config.toml
model = "image classifier"
crop_scale_min = 1
targets = ["class", "order"]
activation = "silu"
kernel_size = 3
muon_scale = "original"
Rows from block 2 of a small image classifier, named by matrix and row number. Rows with one number belong to one channel. Each number is 128 + 24 x the weight over its row's rms, rounded and kept within 0 to 255. All counts start at 0. Numbers have three digits each.
After each channel's rows are labels from the 100 images, of 14848, where the channel reaches its highest value: "colour at peak" is the nearest of a few named colours to the mean colour under the peak. Only what is clearly more common there than usual is listed. The data: photos of plants, animals and fungi (iNaturalist).
# convs0: first 3x3 conv (model.blocks.2.convs.0.weight, 48x48x3x3, each kernel summed), inputs 0-47
# convs1: second 3x3 conv (model.blocks.2.convs.1.weight, 48x48x3x3, transposed, each kernel summed), outputs 0-47

convs0.9:126162143102110157046112121118113170092120146117113109130154094130094147143188126130132104136081121146130155128116102116126108121124116140120121
convs1.9:182129151104109126170096122172137152089069130130129138098114176114108116120090127132135144093125120126150144107108118104103109134110126084126127
colour at peak: white

convs0.17:109125136131143096155061132127095089153130095132086141131089113086122095119104121122103124089121155140120129162099097090097115129144136135133137
convs1.17:102140103139158064124129136150118182127136159097112119113140129118103117126120100106084116162123150123151130098157144166105149101132125098168156
colour at peak: brown

convs0.13:098134096109110123122105104086143100115139122126125100098086108127122114129114127124102099125135107140120074152084104130078097099109147115129073
convs1.13:133117099129126121162169145202145167155139125169149119138121099156107144130153122135125124108153175143135154123130110175119139110134160150132096
colour at peak: brown

convs0.19:083130103123114139099133121095105115099131086104147121144093110068101121141156102147086122093123116117108128148105105097110107134103119135083109
convs1.19:168170144098132133150090153157171135130119125176112108143160178117129110110110141117131110150131160129117186119144125117127128084098138121132155
colour at peak: brown

convs0.41:116129132160177129067142118090111177105133104124109076113130112123135134117149101163100138122095141133073112128109129130123118129098137098104143
convs1.41:104106088120127137134131127173168089123133155131166149100127138141137123116122114082145139133131136115187134126103151101105092116117112188100101
colour at peak: pink

convs0.8:119110110087119103119150130083135104138166112107116118133163106102135109094124105134089096111100103123107126122123099078074112092129099100123125
convs1.8:142166168116142136139109089131162161133117121110137140147141165111153090169139126105097148116123151137099163150137183138097142143107167101148121
colour at peak: brown

convs0.34:138140101123113109180121087118096142118106108113137143119120091140115100087145087108137120116141105126090128123112078146097130081108130072130132
convs1.34:098067085164110144128153148107099085156152103150127129136127136133142147137148127154144134166118139153183121119137135122105147166133099148126094
colour at peak: brown

convs0.22:147134114112120110141145141115138146114094147106112131131112131137144151124087086172101072157104117150098081103097128129115109080136118095141091
convs1.22:115129122112135111138142111099103159173137099161162102132140081142161112123156157077147189117109118130102113113132115149127139175141129101121125
colour at peak: brown

convs0.38:118115106136136109015128132123122171117125170119121132117112128125112128107099100133139131156096130154123121140140123108098116096109121153111115
convs1.38:161085137117089114080122124122118102107090090073131123120128118086100132154108127113139144103142113145120165105105111130113100102079143122118110
colour at peak: white

convs0.33:108127090145112125148107081126116160151111126081146118127109100087122166139105138104153093111108118109111072114097089111089120139105118112135127
convs1.33:120161179083136149106122138101129095119118092181130121152132161148156070131108128096121134146106123152154149130153155124124124133135104097093134
colour at peak: brown

convs0.36:067085122094119150116146130134142113159098154154139111111083118110111129148123128102130130151087140106075094155122129123128144105144143159126085
convs1.36:119102173104142113110113133127133085107134107079109157135097104147107124096110098154158166129121117144152134065117118131120100093133129103148157
colour at peak: pink