config = dict(
    model='image classifier',
    train_examples=77898,
    image_size=48,
    num_classes=[15, 67],
    norm='batchnorm',
    activation='silu',
    label_smoothing=0.1,
    init='xavier_uniform',
    optimizer='muon',
    orthogonalizer='newton_schulz_5',
    adamw_lr_other_params=0.0018,
    epochs=69.0,
    warmup_steps=630,
)
Rows from block 5 of a small image classifier, named by matrix and row number. Rows with one number belong to one channel. Each number is 200 + 30 x the weight over its row's rms, rounded and kept within 0 to 999. All counts start at 0. After the name is the row's rms in percent of the matrix's.
After each channel's rows are labels from the 100 images, of 14848, where the channel reaches its highest value: "strongest on" is what is common among them. Only what is clearly more common there than usual is listed. The data: photos of plants, animals and fungi (iNaturalist).
# convs0: first 3x3 conv (model.blocks.5.convs.0.weight, 96x96x3x3, each kernel summed), inputs 0-95
# convs1: second 3x3 conv (model.blocks.5.convs.1.weight, 96x96x3x3, transposed, each kernel summed), outputs 0-95

convs0.65,112,187,150,139,183,209,214,165,187,197,224,206,165,158,250,196,217,179,185,191,185,276,199,185,219,158,201,159,184,199,139,282,205,149,167,195,202,203,229,200,179,208,201,216,181,180,182,185,227,254,186,194,197,216,180,213,213,222,181,192,198,210,249,188,200,195,173,184,213,127,174,267,215,198,205,166,230,176,222,207,160,192,139,229,170,186,209,218,276,184,200,230,228,150,180,161,214
convs1.65,108,166,250,251,231,231,162,203,189,225,186,155,173,155,185,208,192,180,200,227,227,197,211,243,218,196,201,151,175,233,186,182,160,186,194,143,200,208,160,195,230,198,172,216,214,186,202,225,176,188,153,183,185,176,177,209,153,182,129,215,183,205,228,208,228,164,273,182,207,203,177,176,231,149,203,165,139,192,145,206,262,203,178,161,224,256,144,203,178,181,214,176,217,233,241,178,210
strongest on: phylum Tracheophyta; kingdom Plantae; class Magnoliopsida

convs0.82,082,207,139,146,169,183,257,196,162,196,166,219,208,168,187,139,177,179,171,190,161,185,164,226,134,186,205,214,205,189,185,191,210,219,186,174,139,175,195,216,184,180,249,162,186,200,185,149,180,176,179,175,201,147,203,228,183,193,135,186,214,176,175,154,209,144,226,195,219,151,184,230,184,203,173,179,179,221,201,215,144,151,166,240,237,169,145,152,200,172,181,199,200,183,210,167,208
convs1.82,095,170,260,200,213,172,222,234,234,146,239,180,207,180,248,232,208,188,221,161,182,203,262,183,232,209,147,234,235,216,172,174,213,167,196,212,193,224,227,173,246,174,168,243,232,214,203,209,204,186,155,182,156,197,231,182,194,227,152,239,202,193,242,189,251,227,195,132,227,201,200,189,200,231,220,195,199,180,238,231,173,196,225,179,214,224,198,237,282,195,171,191,210,174,274,174,219
strongest on: class Aves; order Passeriformes

convs0.62,117,248,159,200,157,152,243,218,183,165,202,208,231,171,156,177,221,221,183,192,192,150,197,164,174,202,171,200,218,224,174,250,257,214,146,190,214,195,190,207,151,200,188,196,184,157,184,189,244,144,211,167,190,170,207,170,166,171,210,217,198,269,199,173,215,160,227,137,217,196,177,205,183,215,175,169,147,220,180,194,214,180,219,188,234,203,182,162,291,198,175,268,216,205,209,176,204
convs1.62,120,215,211,186,159,189,133,212,185,221,159,185,207,223,167,288,119,152,193,222,167,199,190,242,197,203,191,208,173,184,248,185,197,219,243,234,194,221,229,168,267,192,186,229,196,196,219,288,135,221,249,176,167,221,214,172,182,214,204,194,174,181,191,192,244,207,161,200,188,185,215,183,168,199,214,235,228,159,208,182,200,187,243,184,200,251,224,177,173,170,199,199,169,164,180,188,211
strongest on: class Aves; phylum Chordata

convs0.53,120,273,174,198,171,175,240,161,209,158,139,202,257,197,204,198,204,210,206,169,189,152,201,145,231,242,195,196,230,203,241,173,178,203,179,188,120,200,207,188,193,171,176,188,264,232,221,153,180,183,165,156,228,158,181,221,183,170,210,243,203,241,184,198,170,197,161,227,190,196,167,161,182,260,214,202,262,161,181,187,189,206,161,181,161,170,189,199,238,225,200,152,206,187,199,200,201
convs1.53,110,157,163,190,203,235,137,218,176,237,201,164,168,202,210,210,223,150,175,182,183,194,220,245,179,229,176,218,180,237,219,215,259,186,200,211,192,164,162,198,263,197,210,213,218,201,176,234,210,219,229,257,177,219,197,174,200,194,189,193,174,148,216,166,239,222,232,226,155,209,194,174,180,226,178,127,190,194,208,207,221,227,178,188,246,206,174,138,159,216,233,212,185,187,126,140,144
strongest on: phylum Arthropoda

convs0.20,098,230,176,171,160,254,239,201,174,240,190,239,191,198,192,197,177,149,169,207,173,195,241,197,195,192,143,165,172,231,184,211,219,176,228,216,156,198,212,223,145,164,174,185,175,220,208,229,223,171,201,222,155,239,230,184,149,233,213,213,204,248,242,224,159,177,192,209,215,170,211,183,208,181,258,207,139,166,218,144,191,263,209,135,154,253,211,192,231,194,174,243,192,197,199,179,206
convs1.20,096,235,202,199,177,149,206,208,164,236,220,163,248,224,217,190,180,218,202,240,286,175,191,246,182,209,247,180,161,205,174,205,170,187,197,234,221,175,156,167,189,242,225,177,201,206,203,192,211,189,267,180,215,176,179,197,221,203,206,160,135,189,182,165,186,133,189,202,219,239,152,210,160,212,169,243,178,212,220,189,171,225,191,178,211,137,242,198,150,176,211,147,175,218,204,256,202
strongest on: order Lepidoptera

convs0.33,089,216,160,188,182,233,183,271,170,198,195,175,220,161,141,173,219,186,161,255,202,173,162,186,237,191,152,185,168,200,162,197,225,230,208,184,189,229,158,209,186,183,184,193,155,177,207,191,207,186,142,208,123,200,162,220,214,237,178,216,201,154,170,226,152,202,129,181,249,204,197,189,260,186,245,173,240,167,242,169,228,176,209,217,207,212,182,220,176,208,194,201,181,235,202,181,146
convs1.33,090,191,160,233,197,188,209,190,132,228,217,234,170,180,238,202,197,230,198,201,187,176,219,201,186,175,264,172,251,179,228,154,148,193,203,198,180,214,244,169,173,208,159,204,181,127,201,132,201,187,198,209,215,166,186,171,145,220,263,235,193,198,288,175,187,183,223,188,224,214,196,229,194,211,148,239,149,213,245,240,171,193,243,195,203,209,165,193,172,224,185,224,190,215,180,222,218
strongest on: order Lepidoptera

convs0.49,094,202,211,223,214,178,232,181,202,215,156,146,210,224,174,182,188,205,240,231,202,144,179,207,194,192,211,138,239,125,190,189,221,186,186,209,247,192,197,273,183,202,182,161,153,192,179,232,197,164,205,180,160,199,233,167,203,143,198,160,196,170,179,255,232,134,232,194,166,256,204,191,183,186,220,155,132,164,205,155,184,215,179,202,193,163,217,198,232,186,226,208,197,182,154,164,204
convs1.49,100,209,168,219,201,209,201,182,126,192,207,196,192,160,165,221,210,200,192,206,103,219,144,207,148,236,212,200,153,234,176,185,175,243,184,182,174,194,246,167,202,239,159,194,191,168,216,207,232,242,198,162,231,245,178,173,205,184,201,220,216,167,248,200,186,202,181,199,179,154,202,222,220,136,180,198,253,199,160,248,194,191,196,137,185,204,179,176,216,181,179,144,233,210,194,147,170
strongest on: class Aves; order Accipitriformes

convs0.88,122,196,148,161,181,193,205,168,209,175,181,182,158,153,193,195,157,158,191,157,156,192,212,193,167,201,173,189,195,176,163,227,184,189,197,152,196,134,237,195,167,219,151,170,193,191,224,172,194,155,197,123,186,168,142,183,186,222,193,188,157,165,189,171,155,190,161,184,155,155,186,160,219,165,160,161,218,174,169,215,181,147,162,188,192,194,133,199,215,159,209,180,178,198,239,190,206
convs1.88,116,208,196,157,175,202,218,241,212,222,227,243,201,206,234,263,249,223,204,227,205,192,202,167,205,213,167,229,219,174,212,190,207,258,206,202,228,247,186,224,220,217,226,263,181,229,209,195,252,230,219,284,242,248,219,243,227,188,166,240,208,222,212,222,239,216,259,172,259,213,228,202,202,201,239,194,262,259,202,197,201,241,206,215,208,197,261,212,225,214,198,244,228,191,218,197,205
strongest on: order Lepidoptera

convs0.92,141,171,188,218,191,212,149,187,188,217,196,175,193,253,193,189,164,187,166,142,185,159,225,161,236,158,205,199,174,160,183,155,196,188,184,189,215,204,213,219,248,198,180,214,236,182,163,233,181,201,234,219,189,161,223,198,172,181,271,207,207,227,193,191,188,175,144,222,261,205,203,165,182,202,216,182,148,151,200,162,164,228,224,139,263,204,181,167,180,149,224,209,125,174,178,198,237
convs1.92,115,157,143,244,186,189,173,181,203,184,218,189,182,182,152,175,217,251,201,186,183,216,179,257,224,241,201,249,186,219,213,200,195,201,183,219,174,219,186,202,190,164,175,177,144,206,168,138,165,192,151,209,224,247,181,246,227,202,179,175,204,155,171,190,204,216,192,200,136,219,293,205,172,193,187,268,258,213,204,192,240,182,174,223,164,216,186,231,177,201,195,167,241,230,202,227,171
strongest on: class Aves; order Passeriformes

convs0.55,079,242,145,281,173,156,200,160,179,206,161,218,211,177,195,219,228,199,217,139,187,211,194,224,200,175,210,221,131,209,231,173,216,202,169,186,213,192,186,212,181,235,222,230,173,172,161,134,182,233,184,146,237,180,201,198,215,235,188,213,161,238,158,246,189,200,200,192,148,191,180,166,175,117,210,233,193,181,199,178,181,200,225,246,152,198,226,169,237,181,176,203,180,162,172,184,215
convs1.55,097,274,216,185,248,211,227,196,174,137,192,203,198,202,225,185,166,174,145,206,241,201,208,177,225,134,139,204,191,179,250,195,194,153,215,194,191,182,202,189,185,212,142,154,200,177,191,224,193,239,300,179,176,176,221,164,191,178,221,234,203,209,207,220,205,183,215,188,194,161,162,191,252,200,156,223,234,179,201,197,171,185,211,177,178,206,177,217,165,217,271,268,202,214,217,203,195
strongest on: order Charadriiformes

convs0.14,090,187,155,199,216,177,185,181,197,185,181,177,199,218,177,175,173,179,161,188,191,126,207,184,211,238,197,189,189,191,178,165,169,210,203,233,169,175,152,278,191,164,251,174,177,151,175,109,183,150,211,186,164,169,145,229,201,146,115,204,197,189,214,192,239,201,207,186,214,208,196,220,159,207,180,183,180,195,192,195,193,184,190,201,198,198,196,161,206,194,183,218,117,225,174,167,154
convs1.14,103,222,173,196,221,198,175,215,197,187,191,226,210,195,210,204,163,171,207,221,164,219,213,207,207,228,143,226,207,224,205,231,240,199,230,211,260,157,190,191,257,175,208,173,178,248,218,208,212,224,211,208,202,187,242,185,173,160,178,236,167,249,220,248,158,194,239,198,246,236,209,212,236,172,219,215,218,207,229,252,253,214,283,198,156,243,229,184,179,159,199,158,243,138,236,218,149
strongest on: phylum Chordata; class Aves

convs0.41,107,154,161,198,224,201,174,190,213,189,178,208,183,176,164,211,232,261,198,173,206,169,213,205,184,247,161,209,264,183,205,163,210,169,213,166,155,211,237,199,129,151,224,182,139,197,223,189,179,201,214,202,206,204,191,171,156,197,122,188,221,210,205,226,184,160,191,178,204,155,180,188,275,213,198,206,190,224,183,216,239,182,209,152,195,252,188,195,142,182,172,158,193,208,275,183,178
convs1.41,093,174,234,230,193,196,141,196,173,203,214,223,197,194,269,174,170,177,199,209,176,220,163,241,168,196,223,210,207,210,161,186,233,214,190,204,170,240,189,225,185,224,212,208,239,231,195,158,182,197,161,132,164,177,198,158,227,198,210,221,230,190,133,179,210,238,217,185,221,232,154,248,217,132,196,161,225,151,198,201,221,264,228,224,190,146,198,180,199,163,156,204,167,149,154,197,168
strongest on: class Insecta; phylum Arthropoda; order: Lepidoptera

convs0.73,105,254,177,224,194,187,257,123,241,115,133,193,244,158,188,153,192,197,199,166,152,172,188,203,211,240,143,205,198,164,234,190,196,160,206,205,175,188,226,166,152,191,189,196,202,228,195,201,189,205,198,228,189,204,208,189,184,149,184,178,160,209,201,192,162,218,160,164,221,213,190,177,226,150,208,215,130,197,198,198,259,214,187,179,206,155,196,178,162,178,163,210,167,173,207,188,176
convs1.73,096,224,189,218,241,248,200,220,192,215,242,203,245,151,165,201,185,250,211,246,239,190,190,157,243,157,142,162,194,199,167,214,163,229,182,156,239,244,257,193,194,203,211,226,210,252,227,219,216,169,243,227,172,171,185,203,210,223,239,217,188,234,188,229,236,218,202,225,220,191,128,143,167,233,192,239,205,201,185,206,202,169,186,186,171,230,237,173,189,238,217,172,199,197,215,127,207
strongest on: class: Aves; order Charadriiformes; family: Scolopacidae

convs0.4,113,215,161,176,173,212,163,230,279,206,170,178,152,204,217,228,160,204,184,230,204,198,178,188,179,200,182,145,211,202,185,179,246,260,188,215,210,206,232,181,185,184,184,212,167,165,135,205,204,209,171,184,134,156,158,213,171,158,172,193,131,202,203,212,205,189,237,200,210,171,242,203,197,199,192,183,206,209,152,246,130,227,194,216,167,198,228,175,221,177,127,179,177,202,242,157,178
convs1.4,106,218,247,238,216,224,194,204,137,241,195,191,195,269,191,175,183,188,190,199,260,235,168,246,201,224,208,203,229,165,191,212,156,197,199,214,163,218,246,214,236,180,190,166,205,220,170,209,197,204,194,144,147,175,241,178,205,180,223,259,263,218,138,181,191,211,180,262,183,216,194,169,226,234,195,145,251,212,227,161,196,231,244,190,190,193,205,165,171,220,212,227,223,155,217,165,216
strongest on: class: Insecta; order Coleoptera; family: Coccinellidae

convs0.34,105,201,186,210,174,228,155,168,159,162,213,193,210,205,177,259,144,190,218,183,218,153,166,198,189,213,232,182,204,204,93,205,207,157,214,207,219,161,221,181,178,233,202,161,160,191,223,210,236,151,177,179,170,193,202,166,148,159,141,178,183,182,267,145,178,210,190,148,245,191,172,199,197,187,179,173,229,175,165,189,197,173,195,181,182,210,144,192,153,230,219,222,173,195,189,207,204
convs1.34,088,152,256,161,227,174,200,175,205,161,212,220,183,217,276,183,262,184,197,234,227,174,209,187,223,183,214,180,167,132,193,214,186,211,182,217,145,212,191,162,160,184,188,225,244,212,224,214,192,172,189,224,251,211,211,228,200,214,219,256,197,207,118,226,210,239,169,211,189,169,193,245,194,187,201,197,221,228,259,128,194,225,228,203,194,210,159,235,249,233,208,203,239,211,214,233,192
strongest on: order Lepidoptera

convs0.57,106,166,213,202,197,184,222,247,218,207,147,140,166,164,192,184,203,170,244,157,187,206,216,178,182,200,184,197,175,214,211,170,203,185,233,169,200,206,225,179,162,160,212,149,229,150,199,162,156,158,140,200,168,212,205,225,166,207,196,172,199,290,168,170,175,157,202,237,196,187,145,244,181,236,228,205,166,213,240,174,172,158,185,202,184,195,223,224,251,174,237,227,171,173,247,186,172
convs1.57,096,190,216,170,153,202,195,250,197,189,169,193,237,217,220,252,199,177,160,204,253,181,184,248,163,161,180,188,208,224,203,207,213,202,244,193,150,197,204,190,238,218,242,188,203,161,184,224,257,168,241,209,241,216,231,216,224,249,239,238,173,170,181,152,174,145,182,181,149,168,235,203,217,153,232,148,152,156,218,238,190,170,208,262,199,173,184,226,183,179,205,197,225,227,154,200,192
strongest on: order Lepidoptera

convs0.81,140,240,177,193,202,182,193,165,260,174,238,236,153,181,159,165,185,149,186,235,206,182,187,194,140,191,198,141,107,206,221,147,202,157,160,179,186,205,131,148,232,196,207,178,199,189,191,206,171,218,207,179,249,165,174,161,161,230,219,189,217,180,214,253,147,193,160,206,141,179,197,196,206,214,198,194,168,176,177,235,188,225,191,228,182,190,207,184,191,157,191,205,200,190,181,203,160
convs1.81,111,167,234,133,213,213,224,209,169,190,201,171,218,194,223,235,235,253,210,164,194,206,173,175,204,230,168,188,217,206,175,194,180,210,211,149,176,185,167,201,174,208,200,240,205,218,223,184,211,194,170,282,168,173,175,178,229,156,208,183,227,184,116,194,225,167,232,237,215,201,159,194,255,173,186,266,234,237,175,156,207,174,206,217,182,248,151,224,206,270,177,194,222,212,186,199,238
strongest on: phylum Arthropoda; class Insecta; order: Lepidoptera

convs0.37,100,145,215,168,231,233,220,202,186,194,179,137,232,193,204,157,210,178,146,210,130,189,220,173,193,166,209,168,190,179,123,224,196,216,232,204,186,208,188,167,171,187,175,199,198,170,133,161,166,175,178,185,192,224,206,154,211,218,204,265,228,249,149,232,219,216,213,188,200,162,152,137,214,244,242,166,222,209,204,206,180,206,157,223,219,144,196,213,163,229,197,165,193,206,183,202,180
convs1.37,106,185,213,230,188,198,190,172,223,224,210,169,228,200,183,202,207,194,219,221,197,198,238,206,183,212,230,205,214,229,226,207,228,219,200,210,137,153,189,189,244,177,212,262,222,149,180,132,195,240,173,244,208,213,264,247,200,190,187,244,196,165,222,191,158,224,208,243,196,263,239,196,151,187,181,149,193,183,159,208,186,152,144,151,226,233,153,146,185,178,226,177,197,208,194,198,139
strongest on: phylum Arthropoda; class Insecta

convs0.47,088,196,173,198,197,170,105,229,219,186,199,180,183,174,193,194,217,200,153,173,194,218,196,171,185,193,163,166,220,181,246,150,161,284,197,147,149,180,158,111,192,200,202,207,143,179,213,205,208,185,160,201,166,242,181,166,170,224,226,145,216,190,206,247,181,201,208,209,165,191,186,205,175,127,192,218,189,195,199,196,167,185,170,173,173,185,188,189,184,174,179,219,190,205,249,192,173
convs1.47,095,183,207,189,159,216,244,177,206,172,192,223,203,177,186,186,212,167,212,246,249,193,178,189,175,232,189,205,200,153,184,228,213,145,213,218,202,225,220,215,233,221,183,206,209,204,170,223,226,185,236,165,218,169,276,229,230,167,193,237,160,223,210,176,201,186,222,154,203,164,229,172,213,205,168,174,139,223,214,215,221,221,236,190,232,134,179,243,253,263,281,158,239,181,225,187,239
strongest on: class Insecta

convs0.51,095,161,144,204,212,192,167,206,232,228,188,147,217,210,167,181,154,195,196,152,216,139,146,226,222,136,211,132,253,162,231,175,176,179,218,186,164,202,220,198,207,188,179,145,214,186,180,142,247,168,186,189,201,225,166,224,198,233,174,173,214,178,160,225,224,189,181,191,247,168,244,217,240,216,186,193,244,219,167,197,166,223,188,169,153,204,186,153,209,194,226,178,218,171,202,182,157
convs1.51,102,238,222,195,218,185,228,174,134,224,214,197,191,199,238,164,234,239,144,211,251,231,245,199,169,101,178,231,165,176,184,201,188,237,238,155,227,166,202,164,177,195,199,171,215,176,228,217,198,179,200,210,181,239,227,182,197,173,204,181,212,222,215,227,193,225,226,234,230,220,213,199,239,215,265,168,215,217,197,258,195,257,188,209,254,176,201,183,187,136,177,198,196,140,199,222,194
strongest on: class: Insecta; order Coleoptera; family: Coccinellidae

convs0.16,096,234,127,156,163,169,129,206,223,161,191,183,193,193,191,180,159,223,163,179,208,202,235,203,139,207,176,235,206,162,183,165,175,188,183,180,169,216,177,211,186,224,172,189,141,199,205,211,164,177,191,194,190,191,187,232,182,159,211,195,172,174,254,206,150,246,150,215,212,184,220,228,224,213,245,227,245,159,200,199,225,205,159,187,185,222,179,167,145,153,148,148,238,167,183,203,171
convs1.16,092,177,242,240,241,193,217,199,185,172,179,231,167,236,239,202,211,182,197,201,191,192,185,125,204,216,163,223,223,238,183,227,234,210,254,165,217,204,191,211,161,221,263,211,226,221,154,205,220,265,199,218,145,173,204,187,150,216,214,230,176,244,138,194,249,174,232,161,235,225,206,185,204,191,175,161,213,198,220,166,190,176,219,283,179,209,259,195,203,245,185,210,215,184,192,183,237
strongest on: kingdom Plantae; phylum Tracheophyta; class Magnoliopsida

convs0.79,089,188,161,182,236,157,165,119,217,215,216,223,169,150,244,230,203,192,176,196,197,217,223,211,170,194,174,180,207,187,254,203,162,205,265,209,162,219,200,209,175,152,222,174,170,178,172,214,199,192,210,216,137,153,193,197,206,243,239,206,204,232,227,242,248,202,216,206,187,188,210,201,168,215,198,195,180,238,185,237,164,177,182,156,127,192,211,265,179,143,158,190,186,188,250,210,164
convs1.79,105,173,242,225,184,193,186,219,151,203,169,155,175,181,180,156,178,195,159,248,189,195,160,188,242,186,209,169,158,217,172,165,174,149,209,203,177,187,169,181,132,231,193,210,255,189,191,233,191,228,244,186,173,216,220,227,145,174,243,161,140,214,190,177,182,168,172,242,218,209,206,164,205,194,199,214,128,178,272,178,185,194,186,224,192,189,224,167,200,277,193,209,183,188,215,221,169
strongest on: order Lepidoptera

convs0.15,089,176,158,187,186,176,230,186,259,155,179,181,190,182,193,140,206,169,190,248,147,250,206,200,146,206,169,202,161,211,204,183,226,152,177,167,267,191,171,144,202,203,165,213,224,215,216,166,185,180,174,165,190,190,189,234,215,193,158,199,238,233,172,149,229,193,196,219,228,156,184,240,184,164,240,214,252,152,215,217,147,193,181,265,224,180,194,196,200,224,164,187,184,151,206,184,193
convs1.15,110,222,201,157,186,210,152,188,165,218,163,126,179,133,219,298,177,202,174,146,254,183,177,176,215,176,133,178,189,202,209,136,213,201,218,188,204,187,218,214,234,224,236,215,191,188,213,166,170,187,200,144,192,208,188,185,226,199,191,226,188,188,171,187,212,171,182,178,144,232,222,188,199,174,160,141,156,165,154,192,217,223,198,198,230,190,198,157,202,186,231,232,217,183,219,238,192
strongest on: phylum Arthropoda; class Insecta; order: Lepidoptera

convs0.5,113,145,155,188,208,160,158,183,234,167,180,190,185,153,174,241,192,239,127,269,205,174,171,231,166,171,243,235,196,185,253,196,218,177,187,186,234,188,203,206,165,267,193,201,177,198,179,193,195,192,166,176,181,185,175,209,221,181,113,143,183,176,156,176,155,195,215,196,185,173,191,196,181,178,199,192,186,164,157,184,145,213,211,249,154,211,198,199,188,215,196,219,233,167,204,202,239
convs1.5,103,171,213,176,184,238,227,190,174,254,200,187,241,193,183,181,130,163,202,170,184,207,228,163,229,222,198,151,211,246,194,171,213,197,213,150,239,167,193,193,235,163,185,216,150,221,233,187,181,214,280,214,211,172,247,178,192,252,241,228,273,187,223,211,237,161,202,238,182,192,232,169,199,213,201,193,201,197,211,238,209,202,163,218,196,197,225,140,139,188,162,182,199,148,167,218,224
strongest on: phylum Chordata; class Aves; order: Charadriiformes

convs0.48,134,186,139,200,157,187,194,217,226,177,203,209,164,196,187,174,201,179,203,198,227,195,186,203,171,140,140,199,207,171,164,203,230,218,209,184,174,196,212,185,235,153,159,135,248,166,203,168,204,206,170,205,196,185,123,201,193,231,174,191,219,209,158,186,156,207,206,188,142,144,194,162,180,283,182,205,165,218,191,220,189,185,276,212,172,190,180,166,266,186,168,192,214,160,182,172,189
convs1.48,111,176,202,242,213,196,204,174,192,219,193,189,227,209,185,250,231,187,223,214,189,205,202,158,192,179,223,144,226,208,233,213,218,194,209,221,188,257,153,202,157,185,185,219,205,205,199,279,244,204,221,179,210,175,170,220,257,190,166,210,217,193,164,197,213,179,218,165,216,203,110,194,282,158,250,243,241,168,231,121,171,221,216,250,210,207,237,216,168,192,214,222,200,203,165,207,184
strongest on: class: Aves; order Anseriformes; family: Anatidae

convs0.12,086,295,171,225,170,173,176,159,225,170,185,186,158,196,187,160,208,207,175,249,195,176,231,191,229,202,166,201,141,145,218,191,175,185,202,185,182,189,146,186,229,198,210,172,193,225,148,217,160,150,173,251,192,239,205,186,225,240,201,186,176,201,207,192,187,190,155,193,167,218,231,252,176,209,180,156,172,221,205,228,137,167,178,226,190,186,172,210,145,161,216,197,155,181,224,171,157
convs1.12,091,162,236,174,201,158,230,202,160,246,207,204,204,176,217,209,215,213,239,169,238,242,150,229,147,188,196,241,261,199,178,214,164,181,169,176,204,201,126,146,234,250,141,246,245,167,221,162,206,217,201,194,211,193,183,211,179,239,138,221,189,215,177,205,199,258,179,148,199,201,234,156,169,199,207,197,210,169,282,196,218,234,213,225,199,193,203,190,191,201,209,238,198,174,200,209,202
strongest on: order Anseriformes; family: Anatidae

convs0.38,101,213,150,201,185,261,209,139,183,190,188,234,170,177,216,160,190,129,160,175,149,189,169,194,214,207,179,253,215,189,227,232,215,170,225,211,197,177,191,158,139,171,184,224,238,178,144,184,205,216,182,227,210,157,187,243,146,238,167,235,155,154,172,213,180,188,214,192,237,165,191,241,223,203,167,208,186,209,158,182,256,183,212,189,200,202,215,219,168,256,166,182,221,203,192,241,169
convs1.38,110,251,233,215,186,128,204,239,197,183,205,201,197,194,198,195,178,250,204,192,192,205,159,151,220,214,181,130,179,167,181,190,198,228,154,220,228,175,217,204,205,217,209,165,156,181,219,220,192,187,176,168,210,172,210,198,167,193,199,160,201,214,228,183,190,178,189,149,220,160,171,255,231,114,216,177,215,166,140,213,167,220,175,200,219,155,145,209,197,181,206,162,197,155,182,135,265
strongest on: kingdom Plantae; phylum Tracheophyta; class Magnoliopsida

convs0.6,082,187,157,177,204,170,179,178,174,200,218,191,228,170,205,174,250,186,237,191,170,162,142,200,233,237,186,204,194,199,198,195,192,173,181,185,165,200,176,207,162,178,245,201,241,194,203,279,152,191,149,259,213,217,155,230,147,183,249,203,195,171,182,226,151,146,168,207,167,212,196,133,186,175,213,217,231,155,194,192,194,214,230,174,191,190,185,163,212,130,171,141,220,174,180,178,191
convs1.6,092,186,200,145,222,181,229,247,132,199,184,215,201,128,189,214,163,199,186,217,195,195,207,227,178,134,226,208,227,192,248,203,216,162,206,207,224,240,188,194,211,221,148,218,241,222,220,200,221,204,246,165,147,214,187,191,257,232,182,167,144,212,185,207,244,175,212,258,200,236,189,195,230,236,196,157,167,214,181,277,222,175,216,170,153,190,168,189,168,196,253,199,205,204,158,199,215
strongest on: order Anseriformes; family: Anatidae

convs0.63,091,190,169,232,183,226,190,244,160,172,182,225,154,204,212,183,227,219,184,206,241,174,142,138,159,223,221,194,153,214,224,163,170,203,211,191,190,184,234,194,208,201,196,210,225,198,191,186,274,148,222,181,187,154,210,285,207,183,211,208,152,198,194,215,194,211,237,154,183,225,200,227,162,150,236,239,189,174,226,225,170,225,174,204,207,168,154,173,151,230,237,190,230,136,206,156,203
convs1.63,103,202,165,245,221,165,192,173,174,186,186,193,218,203,188,183,161,215,177,190,233,212,182,223,184,213,181,232,185,167,178,200,213,155,269,149,216,204,159,252,267,192,168,165,181,183,140,200,207,140,189,166,190,265,183,174,211,199,226,173,255,213,225,179,174,176,146,218,199,158,206,181,194,166,168,224,167,225,209,207,148,151,203,189,172,180,214,286,175,189,205,193,199,214,184,252,197
strongest on: order Passeriformes

convs0.39,097,273,161,212,180,178,244,187,202,201,194,179,231,200,202,236,178,176,179,215,166,142,157,114,223,216,193,202,180,192,195,143,188,132,172,213,207,191,206,189,148,192,173,216,170,173,219,240,200,156,161,174,188,198,162,252,251,139,154,200,159,194,193,191,219,218,197,197,234,196,203,163,187,231,209,199,207,150,169,224,242,160,172,205,238,178,253,205,220,188,179,197,229,208,226,164,189
convs1.39,104,184,171,161,212,175,205,213,186,211,194,222,202,201,191,212,218,210,219,183,185,216,159,220,186,199,191,207,198,224,170,237,230,159,231,233,196,226,250,238,255,175,215,182,197,191,221,269,212,180,166,95,162,203,202,173,201,233,262,180,194,171,157,165,224,219,195,208,130,234,220,150,196,252,184,150,219,169,287,214,179,196,231,199,162,208,227,214,201,194,197,192,166,219,191,162,181
strongest on: class: Aves; order Anseriformes; family: Anatidae